config.toml
model = "image classifier"
dataset = "crops of objects in photos (Visual Genome)"
train_examples = 123503
image_size = 64
grayscale = true
crop_scale_min = 0.7
horizontal_flip = true
targets = ["object"]
num_classes = 300
arch = "resnet"
norm = "groupnorm"
activation = "elu"
weight_standardization = true
drop_path = 0.05
depths = [2, 4, 2]
kernel_size = 3
stem = "deep"
avg_pool_shortcut = true
widths = [96, 192, 384]
mixing = "cutmix"
loss = "cross_entropy"
head_dropout = 0.2
init = "kaiming_normal"
residual_init = "zero_last"
optimizer = "muon"
muon_scale = "original"
lr = 0.017
momentum = 0.95
nesterov = true
orthogonalizer = "polar_express"
adamw_lr_other_params = 0.00099
grad_clip = 3.0
adaptive_grad_clip = 0.05
steps = 12300
batch_size = 128
epochs = 12.7
lr_schedule = "cosine"
final_lr_fraction = 0.01
warmup_steps = 610
weight_decay = 0.05
adamw_weight_decay_other_params = 0.01
Rows from block 2 of a small image classifier, named by matrix and row number. Rows with one number belong to one channel. Each number is 500 + 25 x the weight over its row's rms, rounded and kept within 0 to 999. All counts start at 0. Numbers have three digits each. After the name is the row's rms in percent of the matrix's.
Before each channel's rows are labels from the 100 images, of 14976, where the channel reaches its highest value: "place" is the part of the image that holds the peak. Only what is clearly more common there than usual is listed. The data: crops of objects in photos (Visual Genome). In brackets: how many of the 100, against the usual share in percent.
# convs0: first 3x3 conv, stride 2 (model.blocks.2.convs.0.weight, 192x96x3x3, standardized in use, each kernel summed), inputs 0-95
# convs1: second 3x3 conv (model.blocks.2.convs.1.weight, 192x192x3x3, standardized in use, transposed, each kernel summed), outputs 0-95

place: top right (40 vs 9.8)
convs0.178 096:552533464502521534508538514512496483513483498498506534539528496516501508520464528494483519499516497505462511516487536507458497481491468467498509502482551458515521539476524473467506472485495517496521516472481523478489514478433517511494519498480465496487520455471484520496490509585459471496
convs1.178 085:545490526498475487507509513480523543488495497475493535486505494463485480512512512461537486515470526496493524473465476523507452473477550514460474526462492520482514471504487488495514477532485536524515477536503483492521500481495481476511532479527487494513472494477540478509479445473511486491

place: top right (28 vs 9.8)
convs0.60 091:516479464485433524495515493527522533489521520523481507483484519507499453504503513519538490477439500513475494478489507497495499505520528493572509484506529550498509512512511516463523510478487504505511475510429529497506481498522495492535461515507506493520483471500521539477509496480516486412
convs1.60 077:495499495487507486481526492481459436489494531503484521501507486502494506527550514496469483460504506477486525510513485479479475493493536497478503464488512484503556457554478501529550477510520511506474520463532497511504521519496553504480488484524504523532474490526489526559472550447508514496

place: bottom left (47 vs 9.8); top left (30 vs 9.8)
convs0.135 088:506500517522512498517549482515490467496469477532496485525464518505492488490487491490482523488532525525536496506484490487477495530503513517469530467453492480524556493524520468503564486508499529475496484468535520497519484472521475498531549468488500501490488519536520421466518463453522474503
convs1.135 120:519521506505514467521488536477516503482501520503492511509493520497494496505492507493455462477515531467533506437492492517532475501497493482517506492512513451521488466428501490497502475492514510503433493454486523471502516484511448525513497513487546502504471554495442518473472468516465477533

place: top right (49 vs 9.8)
convs0.169 078:526507483515506512511540523511513493490470510515485506513502520531481529500521491519499512472477475507546524512505532475525508520508475436501471480540531469504511504500486555516504444477509539510475533513537504482465476473468470503532510423457462479484515523487527487477471490492469531500
convs1.169 083:525500543487532459523497484501527481455490583478490510533482505465485529503502508458531477497472537487490513480460499499487461476498518494492445511479527515478521486520501474476541476497466466543474520478479475496518493489500454466531501487480490513507529487483525500566492499458475532497

place: bottom left (33 vs 9.8)
convs0.175 098:545528472542459474501555490485510487506490521507541531491527494518450515509543498518530506501501482528476521502484499516463454466525493487508493493515500503477528497482481523494541507470488475481502520487461512479512495490446538521452559495527486554502466513487499496465496505516450490481
convs1.175 094:548524513485494522523505496503511495468467480442495543496471484489463502502502521475537464458491539473485521464480517519490475488511522545517495493495514504495490536516483501506537503524480531529549527499500480492490515480491478480505499476529492500547502503494524480498521500499494517508

place: bottom left (37 vs 9.8); top left (36 vs 9.8)
convs0.138 062:485460518479489485519492504466496496500435502463515538515497490531501511490510521487478543516541551493521464463489513475481515497543466518460529504454480508489529455538529503531533479482489515507485471467562531527485475492481468506510508449503485485506531511501504495520493520492505509547
convs1.138 080:525546514537521477528490531507502535464486501504492506499498523494488500484435425550439503438533493511524507449457467497509498460490474489478472488524540481550509490456479484517504493484511484496487480459521504490480486480516484526471473497493522473504544469520477512479485520503507467522

place: top right (26 vs 9.8)
convs0.70 096:492496485479497544486486507474510529511468496467513526477476492488483477502427486475538483511511479503522516497494505492560485479497503526507505498490524504460555461471535526484516494496543532468512527540518531508497526494505460502441508534499506514462425489504514516508472515514528497522
convs1.70 072:505507508482515491495481489493493495488480494514484496500513497535477507535495454494476489488493487517507486475456476481476461487451496486495495434523511474523470472498518497499523504493497484489447514483546509482519487479522488505485479513513496538544495510470477477506439440514509446508

place: bottom left (37 vs 9.8)
convs0.11 104:499506522460517535490510477533496506495494519522513513534506491536513468476475516473442488497513479526532486494494494487501503531507482515495528546446455516519573472511470476499522504483501495479548499483508511506490536468447498460474486485479543472529501504485488510473493459498544537532
convs1.11 084:482496494519519531516525489511505528529509469528485492533531518478532512470500477490463501455563502515492490512497484497511503491481521456526467500505472484522504500518510491484520505526499513493473453462541501444485472510505488512500464500498507460463482500466507466487529454513501475515

place: top right (29 vs 9.8)
convs0.40 108:505522513525533503491544534491486552500517529450536510521501482482538488504476492522514495508513481469470480516477467479497517434499484560462501509467567489485509457484530531482499481491456460463483526517489502498486507525498527529505499471483524494515490465523493501534477525520467498495
convs1.40 074:523501520488507490511524500519551555479466433521519508452502469486538519529500464515536520528466482522485455509496516497528511497543495483498520516498469525538465507465503520490484514487485478497492504495495518482481526490507550501552483548475496489544494486528480488466509551527600507538

place: bottom right (28 vs 9.8)
convs0.56 099:508522473462482507504515532500507543489508526501528496499498516502479495505485495479499523474508503486509486491495504473471472518526533517467502474547502517521510566503460506478520458479507525430521519521482500481503438506599492504492478463508511486510472509541508467506488502501453513508
convs1.56 078:463508520516480508544492514490553528526526522513528509541505515499543479492522490503497489551523523484486520541512509547499486497477539476487481513506505477497500439523496521486476496533469493531517477466504488478514520516464530488537505514536491509516526470510537504544428461496464494496

place: bottom left (27 vs 9.8)
convs0.132 084:463501506487480500505519494505514505468493482494492510487475540544500521486473456476514519457487523528477489548522479478482517507498521525519524494475509467521556476522505547486536504478495486456491521454489539486524512505488491503484527481501469510493538450532500477506424503507551494543
convs1.132 079:514493496486544489510495480504433437537484496488515524522506510519524509503524465539512516550522535513499530447452532555461488504474532533519525477486488492510472446517448494503495488515456515482516494492517488480517481473441488463472491520516483488545545479482502523469519498459504504494

place: bottom right (38 vs 9.8)
convs0.141 100:508491502482535534525443513549547533541545518477515536479514468444503482499494494529446549485506527529498474501469474480478468470479517464520496481531533490510526506490561485519483492475474509514528519500461491488503481507506498469522495513478488495487474536496526504515503471492464491495
convs1.141 082:489493516494489484480482513456491506520458447516493516492517502510484499466479493509494490476490480475492525501503492549487472474458525512450483518479455499516580436536511496518520520507480512527492516548521459461521492509474522482507507513520520493511560494528520494523481545463554506507

place: bottom left (28 vs 9.8)
convs0.33 086:502526516481491495478545484458501515487495526525528463490462496503490506497499479484455522497508498500489508459508506500510515486465530519481502512497536495513537520477502438506552496507471500440501536497540538484491435493532511480483518505511455511514532434540528520490505463500519522530
convs1.33 074:556514518510511535519503503489480477485512470519511521527522520515511510488479487462512500490517527456472471543488510511509481508460542499500518491503514476574534477527487468467531484527494523523512496506520512450510509480490473486484520471525507510519448509440502481496548523479512491487

place: top right (34 vs 9.8)
convs0.66 107:500492463512470502557489502509510541526512504520510488481465460502508516483495513478496484491513485558488452528493508539488479472535497456533486522534510517480523539493505514537483531455519475480486505488438538513477504496499465473505474478507464528544442515493521524504521496494523519464
convs1.66 076:489492511486486543507512516482535533517478525486490537531491486488523476476516492524531483542496514462514502493515449499478471509452506489501438503486549505488554475532501513481487475528506501519489519488517474541527500497523509476499499508527517510507490510545485490561527521500490519515

place: bottom right (28 vs 9.8)
convs0.140 073:481512499493490487481503493504492532512504524508509489493449488518502505487460547472477501477518508547488518478483529450478511501460543522498491534532493517461524478504525462527518500537509487490546521438502532487513496485503452464474504437534525535457516480494526501513497556494501503506
convs1.140 085:469517460496500488494523494483473466492474481517519511461490537520499513453474472494494532499497502510503476497519480484462471475478503515498511508477530525540463466508481517509473535481517498464523501495529492470534460514507508539499438485517535511493488468491540456494530527533529461509

place: top left (47 vs 9.8)
convs0.143 086:465531522561516466495519486503491526491491523506473500541479471478484575483514467489511519460506508504486509521515503473484493478451518504485494491516491464480547473508512510520557494504460544466479486489493483484516520524530469502523552519510484486457492468510527455525492483516486532503
convs1.143 080:518439503498516468504528560494509516496535494496506498524520542506465440517503471517514494485494524519476496478438469503491453461491508525517448521479492494551462510504495518439477498492455499499498481467489484468502500477516490502525493573479482495535504487534478511485485516516475489455

place: bottom left (27 vs 9.8)
convs0.29 088:511476506535510464485493516486484518495479534456527465465527502537493531490476546468455479536483479516495515528467503499483487498500520495507486529521505508499548529475492454512514492482500514473514497490495522479499423517562453478536522476534472470504515523511521530496551480500485486504
convs1.29 072:495498519497490521495514492472413459475505477526487526495503476511481522503457468471477491471526512464504475544517519483501499501489500519492537518500508510537500497546500459507556493509511492506470503493514523475524530502506507474504516476506494525517494525516512491492519481481511502509

place: bottom right (26 vs 9.8)
convs0.96 095:501460542493518528492504504472521493502500500472484476510477481543485533526484521503506458480514513557524540517497507488505476504493475524488519533506466516553509474512474521450477535522498485467478463482547528522498505447561470490517489482501471482483484528478502499473478477516486494560
convs1.96 093:482493503507493469500478469508492531559522499536513485517512538526528481492522487509490497509520476481540483467486477521501490465434489532484482497515479500463495449511470529527497489500532496519479513496489467541459510456495477477473486496497506479491534479534510521519457499545481467484

place: bottom left (31 vs 9.8)
convs0.100 098:540468513497465490474512531537516496481504457507478460505518537535526486515505529529482485530478504486534494487511502490538463486548524481519492502547502477497562460508491472485484509488493518460474508551473471543490491496551533496477500467487510514494461466478478522471504480488515476532
convs1.100 075:470479502490486532528471492498428472531485436533491478514508520528528445502522561505459490461483513509475516491491458526502457468495522511473489527525481481462507508489485535506505491523494525505500497478504490463498545558484489490508516499526485508454506481490493519530468511506535479492

place: bottom left (35 vs 9.8)
convs0.9 113:510471511533490493509513478553535482470491512508460466521481531526480498486493519446504511511536482498554487486491501494518498520506525474518492480512452488510552467514500515468500486510544470484502549505503461522530508495507446472489514484501550520450457511525479480506479472479546512518
convs1.9 073:444508509494514521506531455463485542504522477469472510513505497505528476501501488493482488471478511505495495468494526480494467501461516520447538479490447514476521508510521494484465447525501534480443500468498473478481510497543456495512464495490461505502504562480507532532494514493480478504

place: top left (27 vs 9.8)
convs0.84 090:490469508496469462516540516473505538500452466490480508531504527510526493499509507574534501466468525498493472509490494462510515506528524511478465522503494538467533506490469548529483511525462505478467532493524504520499505478523428541497493503504509487472506510481470480478456521493516497540
convs1.84 073:486501507508512530543506474501512445523540537535499479523574549485524494551541485507500501531517498524498502495498539511501496502482511535538556468514425507465489525526494498442504500531484477532484521466514501500506508496499469483511476475515529527529464483495498490537490488506524497514

place: bottom right (27 vs 9.8)
convs0.161 106:482505470472485490508468509484531521446500531442451494468458488495505501522535525540485509471485536502525480500510537492507467510500517520470507460512510503528499512552475500471492547505488522488531541519533507492508501519549516486475470481489468525516515468518546483464460504520500511464
convs1.161 067:495539514492503492518511494508484468500495554498508498537489517508542500533532528544552509628536485503526504532482550503468512513523479483502525510492579497495503504524479476479506467494479510514459502486496499491505499518504515510510492514532519534461513515413498518525519507473546512494

place: bottom left (27 vs 9.8)
convs0.43 083:517515513486468503526505514485481497503527503534491482536453468543511467496533529498502516468507515531446558508502505494479537486517522530494523509508514487490520545475412472483531520491499507502501503477479482493499466507525457498510519472504489456536491510507530468468465534500520481462
convs1.43 111:440520483476479502543493504488472517509480535529520527496503493468516504548515458515521520491544526423469506485495471537523500518476510506488455517500465502537480525511462522476475508498512508504505510523503534512467520427463479520522509472514508506511529454511470539486531499504518523490

place: bottom left (26 vs 9.8)
convs0.122 118:537513477473493484541537493513496537522499514535555529550489535508505459499501530552490496450506445481503514481524490475486521483460521514513473541500505469483548501501516510497490495485467441483483477476500490446515493489526472486513496477505488453536496487524484497503503512498546506492
convs1.122 083:505545483522518553527505498470496492551542477505509514534513507494506510493493483494522483481448522461447469496530451488491481497483526456554461488502516489534514495515479506538494545536507510521499486509524505510475508472489548523498485479517525499545529535485476481535523502492472479503

place: top right (28 vs 9.8); bottom right (26 vs 9.8)
convs0.176 095:519532497457470443477537545467515514532466512505512499496490515460491551500529480511542521474517519496502485516481493502463509472486458473480498488469509516499511515550460484528518481493535547513501508503568514523510479519483481507510524533474479487450524515491499486479510506497452500466
convs1.176 078:512541502507480478502492509509445510476516483474508511523488476511477498515465499443523458440495523492553523499476529489498449484493495486504528483454519497512516498497496480499527489478469507522485505509510497462513512492500482501491497474523499516529459489522499520512490507476501472472