Weights of a small image classifier.
Model: 7.75M parameters, 64-pixel images, depths [2, 4, 2].
Training: muon at rate 0.017, 12300 steps, batches of 128.
Rows from block 4 of a small image classifier, named by matrix and row number. Rows with one number belong to one channel. Each number is 128 + 32 x the weight over its row's rms, rounded and kept within 0 to 255. All counts start at 0.
After each channel's rows are labels from the 100 images, of 14976, where the channel reaches its highest value: "peak at" is the part of the image that holds the peak. Only what is clearly more common there than usual is listed. The data: crops of objects in photos (Visual Genome). In brackets: how many of the 100.
# convs0: first 3x3 conv (model.blocks.4.convs.0.weight, 192x192x3x3, standardized in use, each kernel summed), inputs 96-191
# convs1: second 3x3 conv (model.blocks.4.convs.1.weight, 192x192x3x3, standardized in use, transposed, each kernel summed), outputs 96-191

convs0.174 [112 123 116 145 134 150 111  71  63 123 144 115 107 149 131  91 138 122  64 107 137 155 118 123 143 141 102 173 167 123 100 162 132 161 154 152 159  91 143 170 116 161 101  80 125 150 142  82 161 150  78 158 147 153 143  78 127 124 155 135 116 226 139  37  97 117 171 101 118  97 124 141 122 124 117 184 144 192 111 113 167 131  93 103 215 112 144 123 165 158 131 150 129 127 148 127]
convs1.174 [142 126  60 142 156 134 113 188 102 129 130  85 117 140 115 148 122  70 143 143 161 137 155 125 138 120 120 156 124 137 118 126 156  83 111  77 161 136  79 128  60  93 133  73 168  95 116 102 148 121 117 135 136 177 123 149 132 143 113 152 110  88 184 148 159 205 210 114 145 141 149 147  95 138 222 120 106  96 163 142 123 149 128 165 199 134  87 135 172  82  95  62 126 152 132 136]
peak at: top centre (28); top right (25)

convs0.51 [ 76 100  81  97 136 110 146 120 191 121  90 100 145 133 153 152 124 169 156 166  85 121  90 147 152 147  97 103 107 117 127 111 107 121 119 164  90 110 103 141 155  97 181 157  95 119  83 177 138  84  93 121 100  83 138 106  90 155 139 109 121 155  53 148 141 108 129 120 121 140 107  90  85  70 111 116 115  66 229 150 193 137 125  42 138 164 138 104 119 138  97  55 139  85 128 117]
convs1.51 [128  99 166 162 138 125 178 145 139 120 171 197  67  78 124 158 113  97 150 132 143  95 157 122 111 100 180 107 144 142 146 126 150 143  49 174 106  93 163  74 100 107 100 111 130  73 206 115 153 140 171 128  89 166 159 113 125 118 185 150 156 134 127  88 132 119 196  63 153  61 107 120 112  67  73 150 100 172 110 177 113  86 119 176 103 101 116 180 135 136 121 135 130 131 123 158]
peak at: bottom left (43)

convs0.16 [200 142 104 118  92 131 147 119 134 123 106 128  97 118 120 101 149 128 146 111 129 116 152 119 113 109 171 130 146 104 117 124 119  96 121 117 109  61 145 140 140 222 130 105 107 113  70 146 189  88 123 130 207 137 117 141  88 101  81 126 116 195 181 128  94 142  99 117 135 142 112  83  86 153 154 121 152 125 124 118 160 136 194  87 146 196 129  91 163 137  96 197 128 109 161 157]
convs1.16 [195  84 112 146  94 119  91 110 122 147  97 120 126 137 156 198 181 108 134 120 152 128  45 161 146 156 119 170 123 230  84 105  92 125 134 141 176 119 165  95 138 165  99 188 170  99 104  96 138 113 122 138  68 124 119 117 117 137 109 118 138 166 151 183 123 137 159 135 133 129 153  86 136 137 156 115  67 128  69 124 116 161  99  80 173 176 106  97 163 111 175 120 116 192 120 149]
peak at: bottom right (26)

convs0.68 [105 130 101 146 178 128 119 139 145 131 135 152 141 120 134  93 108 169  74 104  92 184  95 185 112 189 161 153  87 146  27 179 141  76 153 134 170 116 158 110 153 183 105 162  91 160 108 149 108 137 146 129 157 121 131 167 128  96 110 120  90  83 118 142  90  92 129 170  99 107 138  95 136 108  96  97 124 172  91 122 117 106 112 118 127  96 139 194 149 159 182 131 191 143  72 124]
convs1.68 [150 141 114 125  45 145  97 135 188  78 106  86 166 132 103 158 178  97 132 130 116  99 157 161  44 125 123 172 113 114 127 140 167 129 144 167  85 147 147 150 116 108 201 156 133 171 110 134 100  92 135 174 133 128 118 134 130  96 129 105 152 149 166 123  39  65 137 161  51 179 149 180 112 123 171 178 125 156 141 112 117 157  74 114 111  95 102  99 152 141 156 167 147 138 124 126]
peak at: bottom right (28)

convs0.96 [ 98 135 136 167 121 128 107 136  94 140  74 152 125 145 100 145 125 122 164 123  86 145 173 124 123 132  68 183  99 135 125  84 142 146 101 111  91 124 143 112  72 169 109 173 119 128  97 106 182 120 127 130 151 154 112 150 114 102 113 145 140 107  67 120 110 119 106 165  94 139 148  90 138 155 170  83  83 155  96 120 107 106 121  88 106 101 102 125 149 107 112 156  98 102   0 108]
convs1.96 [172 129 161 156 124 171  95 183 101  73 149 161 111  79 181  76 156 102  84 118 145  97 141 211 123 119 148 115 100 141  99 100 143  69  91 105 184 169 106 183  95 106 100 149  96  85 161  66 144 155 106 162  97  83 166 126 110  71 124 117  93  81 196 107 128 114 152 113 112 120 140 104 104 154 113  86 118  79 165 120 109 121 120  91 131 195 190 120 132 151 117 110  94 131 127 175]
peak at: middle right (38)

convs0.129 [114 154 182 118 119 130 152 139 120 102 150 156  99 127 117 145  70 148  36 111 121 140 159  16 148 155 117 160 139 115 125 141 143 126 129 119 125 130 106 100  93 105 147 117 155 106 128 171 139 142 159 105 135 144 141  47 116 121  99 136 134  89 162 196  87 145 116 125 138 163  79 142 152 103 136 128 176 139 149  94 122 128 253 159  72 132  75 129 149 113 145 116 124 109  86 114]
convs1.129 [ 72 125 158 161 130 162  80 122 162 133 143 121 122 136 209 101 117 153 168 148 171  95 123 132 106 169 132 106  53 145 134 143  88 178 170 123 135 164 131 108 131 144  83 143 122 153 120 165 123  88 149 160 218 100 166 118 151 143 125 152 100 209 127  83 144 147 154 104 154 111 189 130  95 122  98 107 176 164 144 135 114 108 199 132 144 139  88 112 140 123 143  95 113  80 157  85]
peak at: top centre (36)

convs0.172 [103 166  91 178 123 127 140  93  68 130  94  74 100  86  69 104 173 110 143 184  88 191  57 101 159 140  89 186 142 159 109 152 136 187 143 126  98 134 158 142 136 122 132 155 148 114 111  92 125 145  98 157 137 116 131  93  86 145 150 111 118  99 152  98 155 115 101 119 139 129 144 157  44 110 195 174 139 130 126 122 171 184 157 169 162  77 116 179 143 113  79 146 119 134 112  98]
convs1.172 [136 139  85 144 154 115 107 129  40 186 136 101  92 130 171 100 120 161 164  67 162 122 143 116 169  72 176 168 175 140 129 121 190  93  89 127 142 135 136  85 109 166 147  92 112 119 146 140 129 141 107 143 112 123 178  84 121 147 135 140 111 154 132 134 120 110 152 109 105 185  84 143 118 106 109 113 134 160 173 154 121 119 102 203 183 125 159 155  80 160 162 153  88 121 121 148]
peak at: top centre (32); top left (28)

convs0.118 [121  86 132 107 105 155 131  97 120  81 138 133 104 139 117 125 137 109 128 139 146 113 119 169 141 129 102 154 145  50  82 169 149 101 118 186  98  45 125 131 147 160 105 143 174 180 126 162 131 155  87 192  79 125 120  83 190 138  85 129 170 103  95 149 150 154 120 157 120 122 107 138 156  98 105  93 141 106 111  71 108 141 142  79 115  77 116  42 168 115 150  95 135 115  98  66]
convs1.118 [ 81 156  86  73 111  53  75 131 123  94 129 150  59 124 173  71 167 117 117  65 145  97 114 157 118 115 121 168  93 136 147 124 105 158 131  83 144 192  78  98 120 123  96 119   9 138 105  53  99 105  83 148  75 113 123 121 141 103 140 201  52 113 107 129 134 124 144 119 133 139 116 109  95 145 134 156 154 118 114 150 136 118 151 165 110 100 113 115 126 111  94 153 101 155 109 104]
peak at: bottom right (27)

convs0.49 [ 96 123  82 126 154  76 159 124 180 158 113 157 147 131 109  53  37 158 122 101 152  91  53 106 169 160 133  94 174 163 122 169 102 166 166 159 168  93 119  83 172 134 142 128 130 158 159 163 167  79  84 158  78 149 155 140 155 186 106 121 129 160 125 164 136 109 107 154 133  90 143 171 162 152 120 186 147 153 147 153 122  97  83  73 141 175 157  79 113 131 144  91 165 120 148 103]
convs1.49 [126  98 135 136 143 151 175 148 179 142 139  62  72  85 117 147 151  48 140 142 147  83 166 141 123  94 136  89 141  19  97 100 119 163  99  85 118 141 155  77 151 102 132 144 146 142 172 118 120 160  78 154  80 171 146 110  93 136 139 152 133 140  99 124 158 151 149 115 125 129 159 101 152 132  83 132 104 131 168 168 144 145  89 166 121 127 178 133 158 122 154 177 137 114  83 226]
peak at: bottom left (30); bottom right (29)

convs0.182 [120 112  91 105 150 110 151 202  99 114 149 158 171 162 103 155 126 178 105 132  91 117 127  48 154 134  25 154  77 150 158 140 147 117 138 105  48 120 120  66 127 104 127 137 136 116 140 163 144 197 129 102 136 134  95 142  92 225  94 139 108 165 115  79 148 149 120 174 109  65  89 111 121  87 154 141 134 131 200  90 104 167  94 120 151 128  85 140 159 153 117 154 112 110  59  97]
convs1.182 [139 134 136 115 187 186 117  90 104 153 124 154 133  84  91 182 113 116 156 159  92 101 155  62  44 109  92  95 114  94 115 102 115 139 191  66 140 160 175 102 120  87 108  98 102 182 166 123  97  90 130 125 125 182  67 161  89 199  83 121 154 130 120  81 119 121 147 122  60 130 103 106 102  86 165 155  91 161 153  67  97 115 131 174  93 117 108 125 119 180 212  89 165 155 179 108]
peak at: bottom left (32)

convs0.166 [107 136 142 131 142 127 154 141 136 152 140  86 140 190  75 108 141 160 104 140  89 106  67 186 124 137  84 102  83  58 122 144 132 153 116 147  65 114 160 127 165 121 128 127  90  98 155 189 158 151 131 156  70  71 103 140 103 143 108 113  92  47 185 147  91 130  66 140 112 116 117 161 149 111 171 121 122  89  63 115  56 105 114 133 167 143 135 149 121 123 159 137 124  67 206 109]
convs1.166 [161  91 169 125 174 128 110 138 126 130 171 151 119 164 170 162 124  83 127 181  91 192 167 103 115 147 101 199 100 182 170 147 160 100 154 143 163 122 126 102 116 131 122 140 102 141  59 128 161 146 100 159 136 112 100  95  82  65 181 128 171 149 142 152 148 125 133 140 142 116 155 142 128  98 144 144 114 143 194  97 113 133  59 153 113 125  65 114  93 151  96 216 129 192 150 129]
peak at: bottom left (27)

convs0.171 [129 150 140  88 119 103 134 105 145 134 118 173 120 123 162 166  81 123  97 128 139 150 162  39 105 129  89 168 146 147 150 121 147 137 127 111 102 152  81 153  66  89 170 170 143 131 116 115 194 101 149  96 177 149 130  56 115 118 108 147 142  83  67 121  93 171 109 144 139 146 123  99 133 159 142 144 202 110 100 109 130 154 171 192  82 159  86 134 128 142 146 156 122 136  16 142]
convs1.171 [181 152 146 139 101 108 133 167 132 103  94 120 146 103  89 109 106 150 103 131  86 157 149 102 169 127 108 129 124 109 142 167 200 184 173 131 133  93 153 221 177 153 203 148 154 167 150 147  92 106 105 128  89 119  83  28  94 107  82  89 121 156 175  52 134 136  98 116 146 120 125 210  86 116  79 115 151 101 155 125 104  85 118  85 135 169 102 141 117 182 105  89 155 122  80 144]
peak at: middle right (37); bottom right (35)

convs0.144 [120 181 121 139 116 164 112  90 134 125 136 186 122 187 147  95 145 110  97 135 108 165 139  52  99  44 146 152 185 239 129  91  69 100 144 179 150 145 114  92 121 140 114  82 162 152 182 132 149 153 158 146 171 180 122 116 123 171 131 106  84 206 127 116 147 140 164 168 131 115 140 141 148 196 159 130 103 124 133 138 158 138  63 182 125 147 141 176  70 123 108 137 142 111 126 138]
convs1.144 [126  91  84 118 163 149 116 184 141  69 157  63 100 173  42 117 130 124 142 123 134 138 143 130 138 131 151 101 168  45 130  92 138 184 178 143 151 109 115 115 133 153 172 123 148 184 132 127  84 145  91 108 168 186  39 163  92 187  88  65 124 110 151 122 134 156 156 139 139 106 139 107 150 163 110 145 111 123 111 159 170 150  80  82  89 186 107 101 153 135  77 105  58 113 149 171]
peak at: bottom right (34); top right (28)

convs0.160 [173 107 124 142 136 164 105  88 152 146 140 167 118 134 103 121 142 164 131 163 189 120  95  89 132 126 105 195 177  23 117 105 152 156 160  89 150  93 138 100 160  59 126 163 121 127 166  90  82  99 106  72  95 136 141 123  42 127 143  99  64 141 131 116 139 106  64 131 126 107 122 144  76 132  96 143 148 173 134 135  74 132 111 114  96 125 169 131 142 149 123 165 102 141 176 128]
convs1.160 [101  93 115 120 170 175  95 146  68 189 179 118 109 161 109 145  65 142 127 144 141 117 190 107 131 140 105  97  89 104 115 160 203  77  69 117 156  71 144  85 140 128 149 147 129 101 153 112 140 126 119 160 105 130 134 122  90 150 167 173 148 111  97 146 159 147 130 140 132 126 199 165 169 111 130 136 157 164 131 169  93 106 140 168 132  94 112  88 138 128 166 174 128 118 150 157]
peak at: bottom right (28)

convs0.119 [184 155  96  58 110 143  98 106 163 141 118 160 165 173 108  90  64 104 153 120 197 149 164 126 106 112 136 114  59  94 138 156 117  99 114 126 111 106 108  70 135 134  99 124 172 137 120 101 135 152 162 170 113 130 125  93 100 149 127 166 103  50 100 143 123 147 110 111 161  69 119 120 114  99 123 140 151 123 123 122  68 158  91 201 105  88 114  96 133 172 196 124 153  76 129 128]
convs1.119 [126 157  85  71 161  97 153 100 132  82 131 157 139 111 162  57 114 144  98 139 123  80 113  96 102 141 110 137 109  97 142 128  65 144 145 125 143 120  37  63 119 164 101 127  97 126 163 117  64 158 170 143  79 111 132 112 169 154 156 121  88 150 103 138  78  95 141 104  68 114  52  93 159 152 141 137 148 153 101 124 190 115 173 103 109 140 157  97 111 102 174  91 144 143 101 118]
peak at: bottom right (30)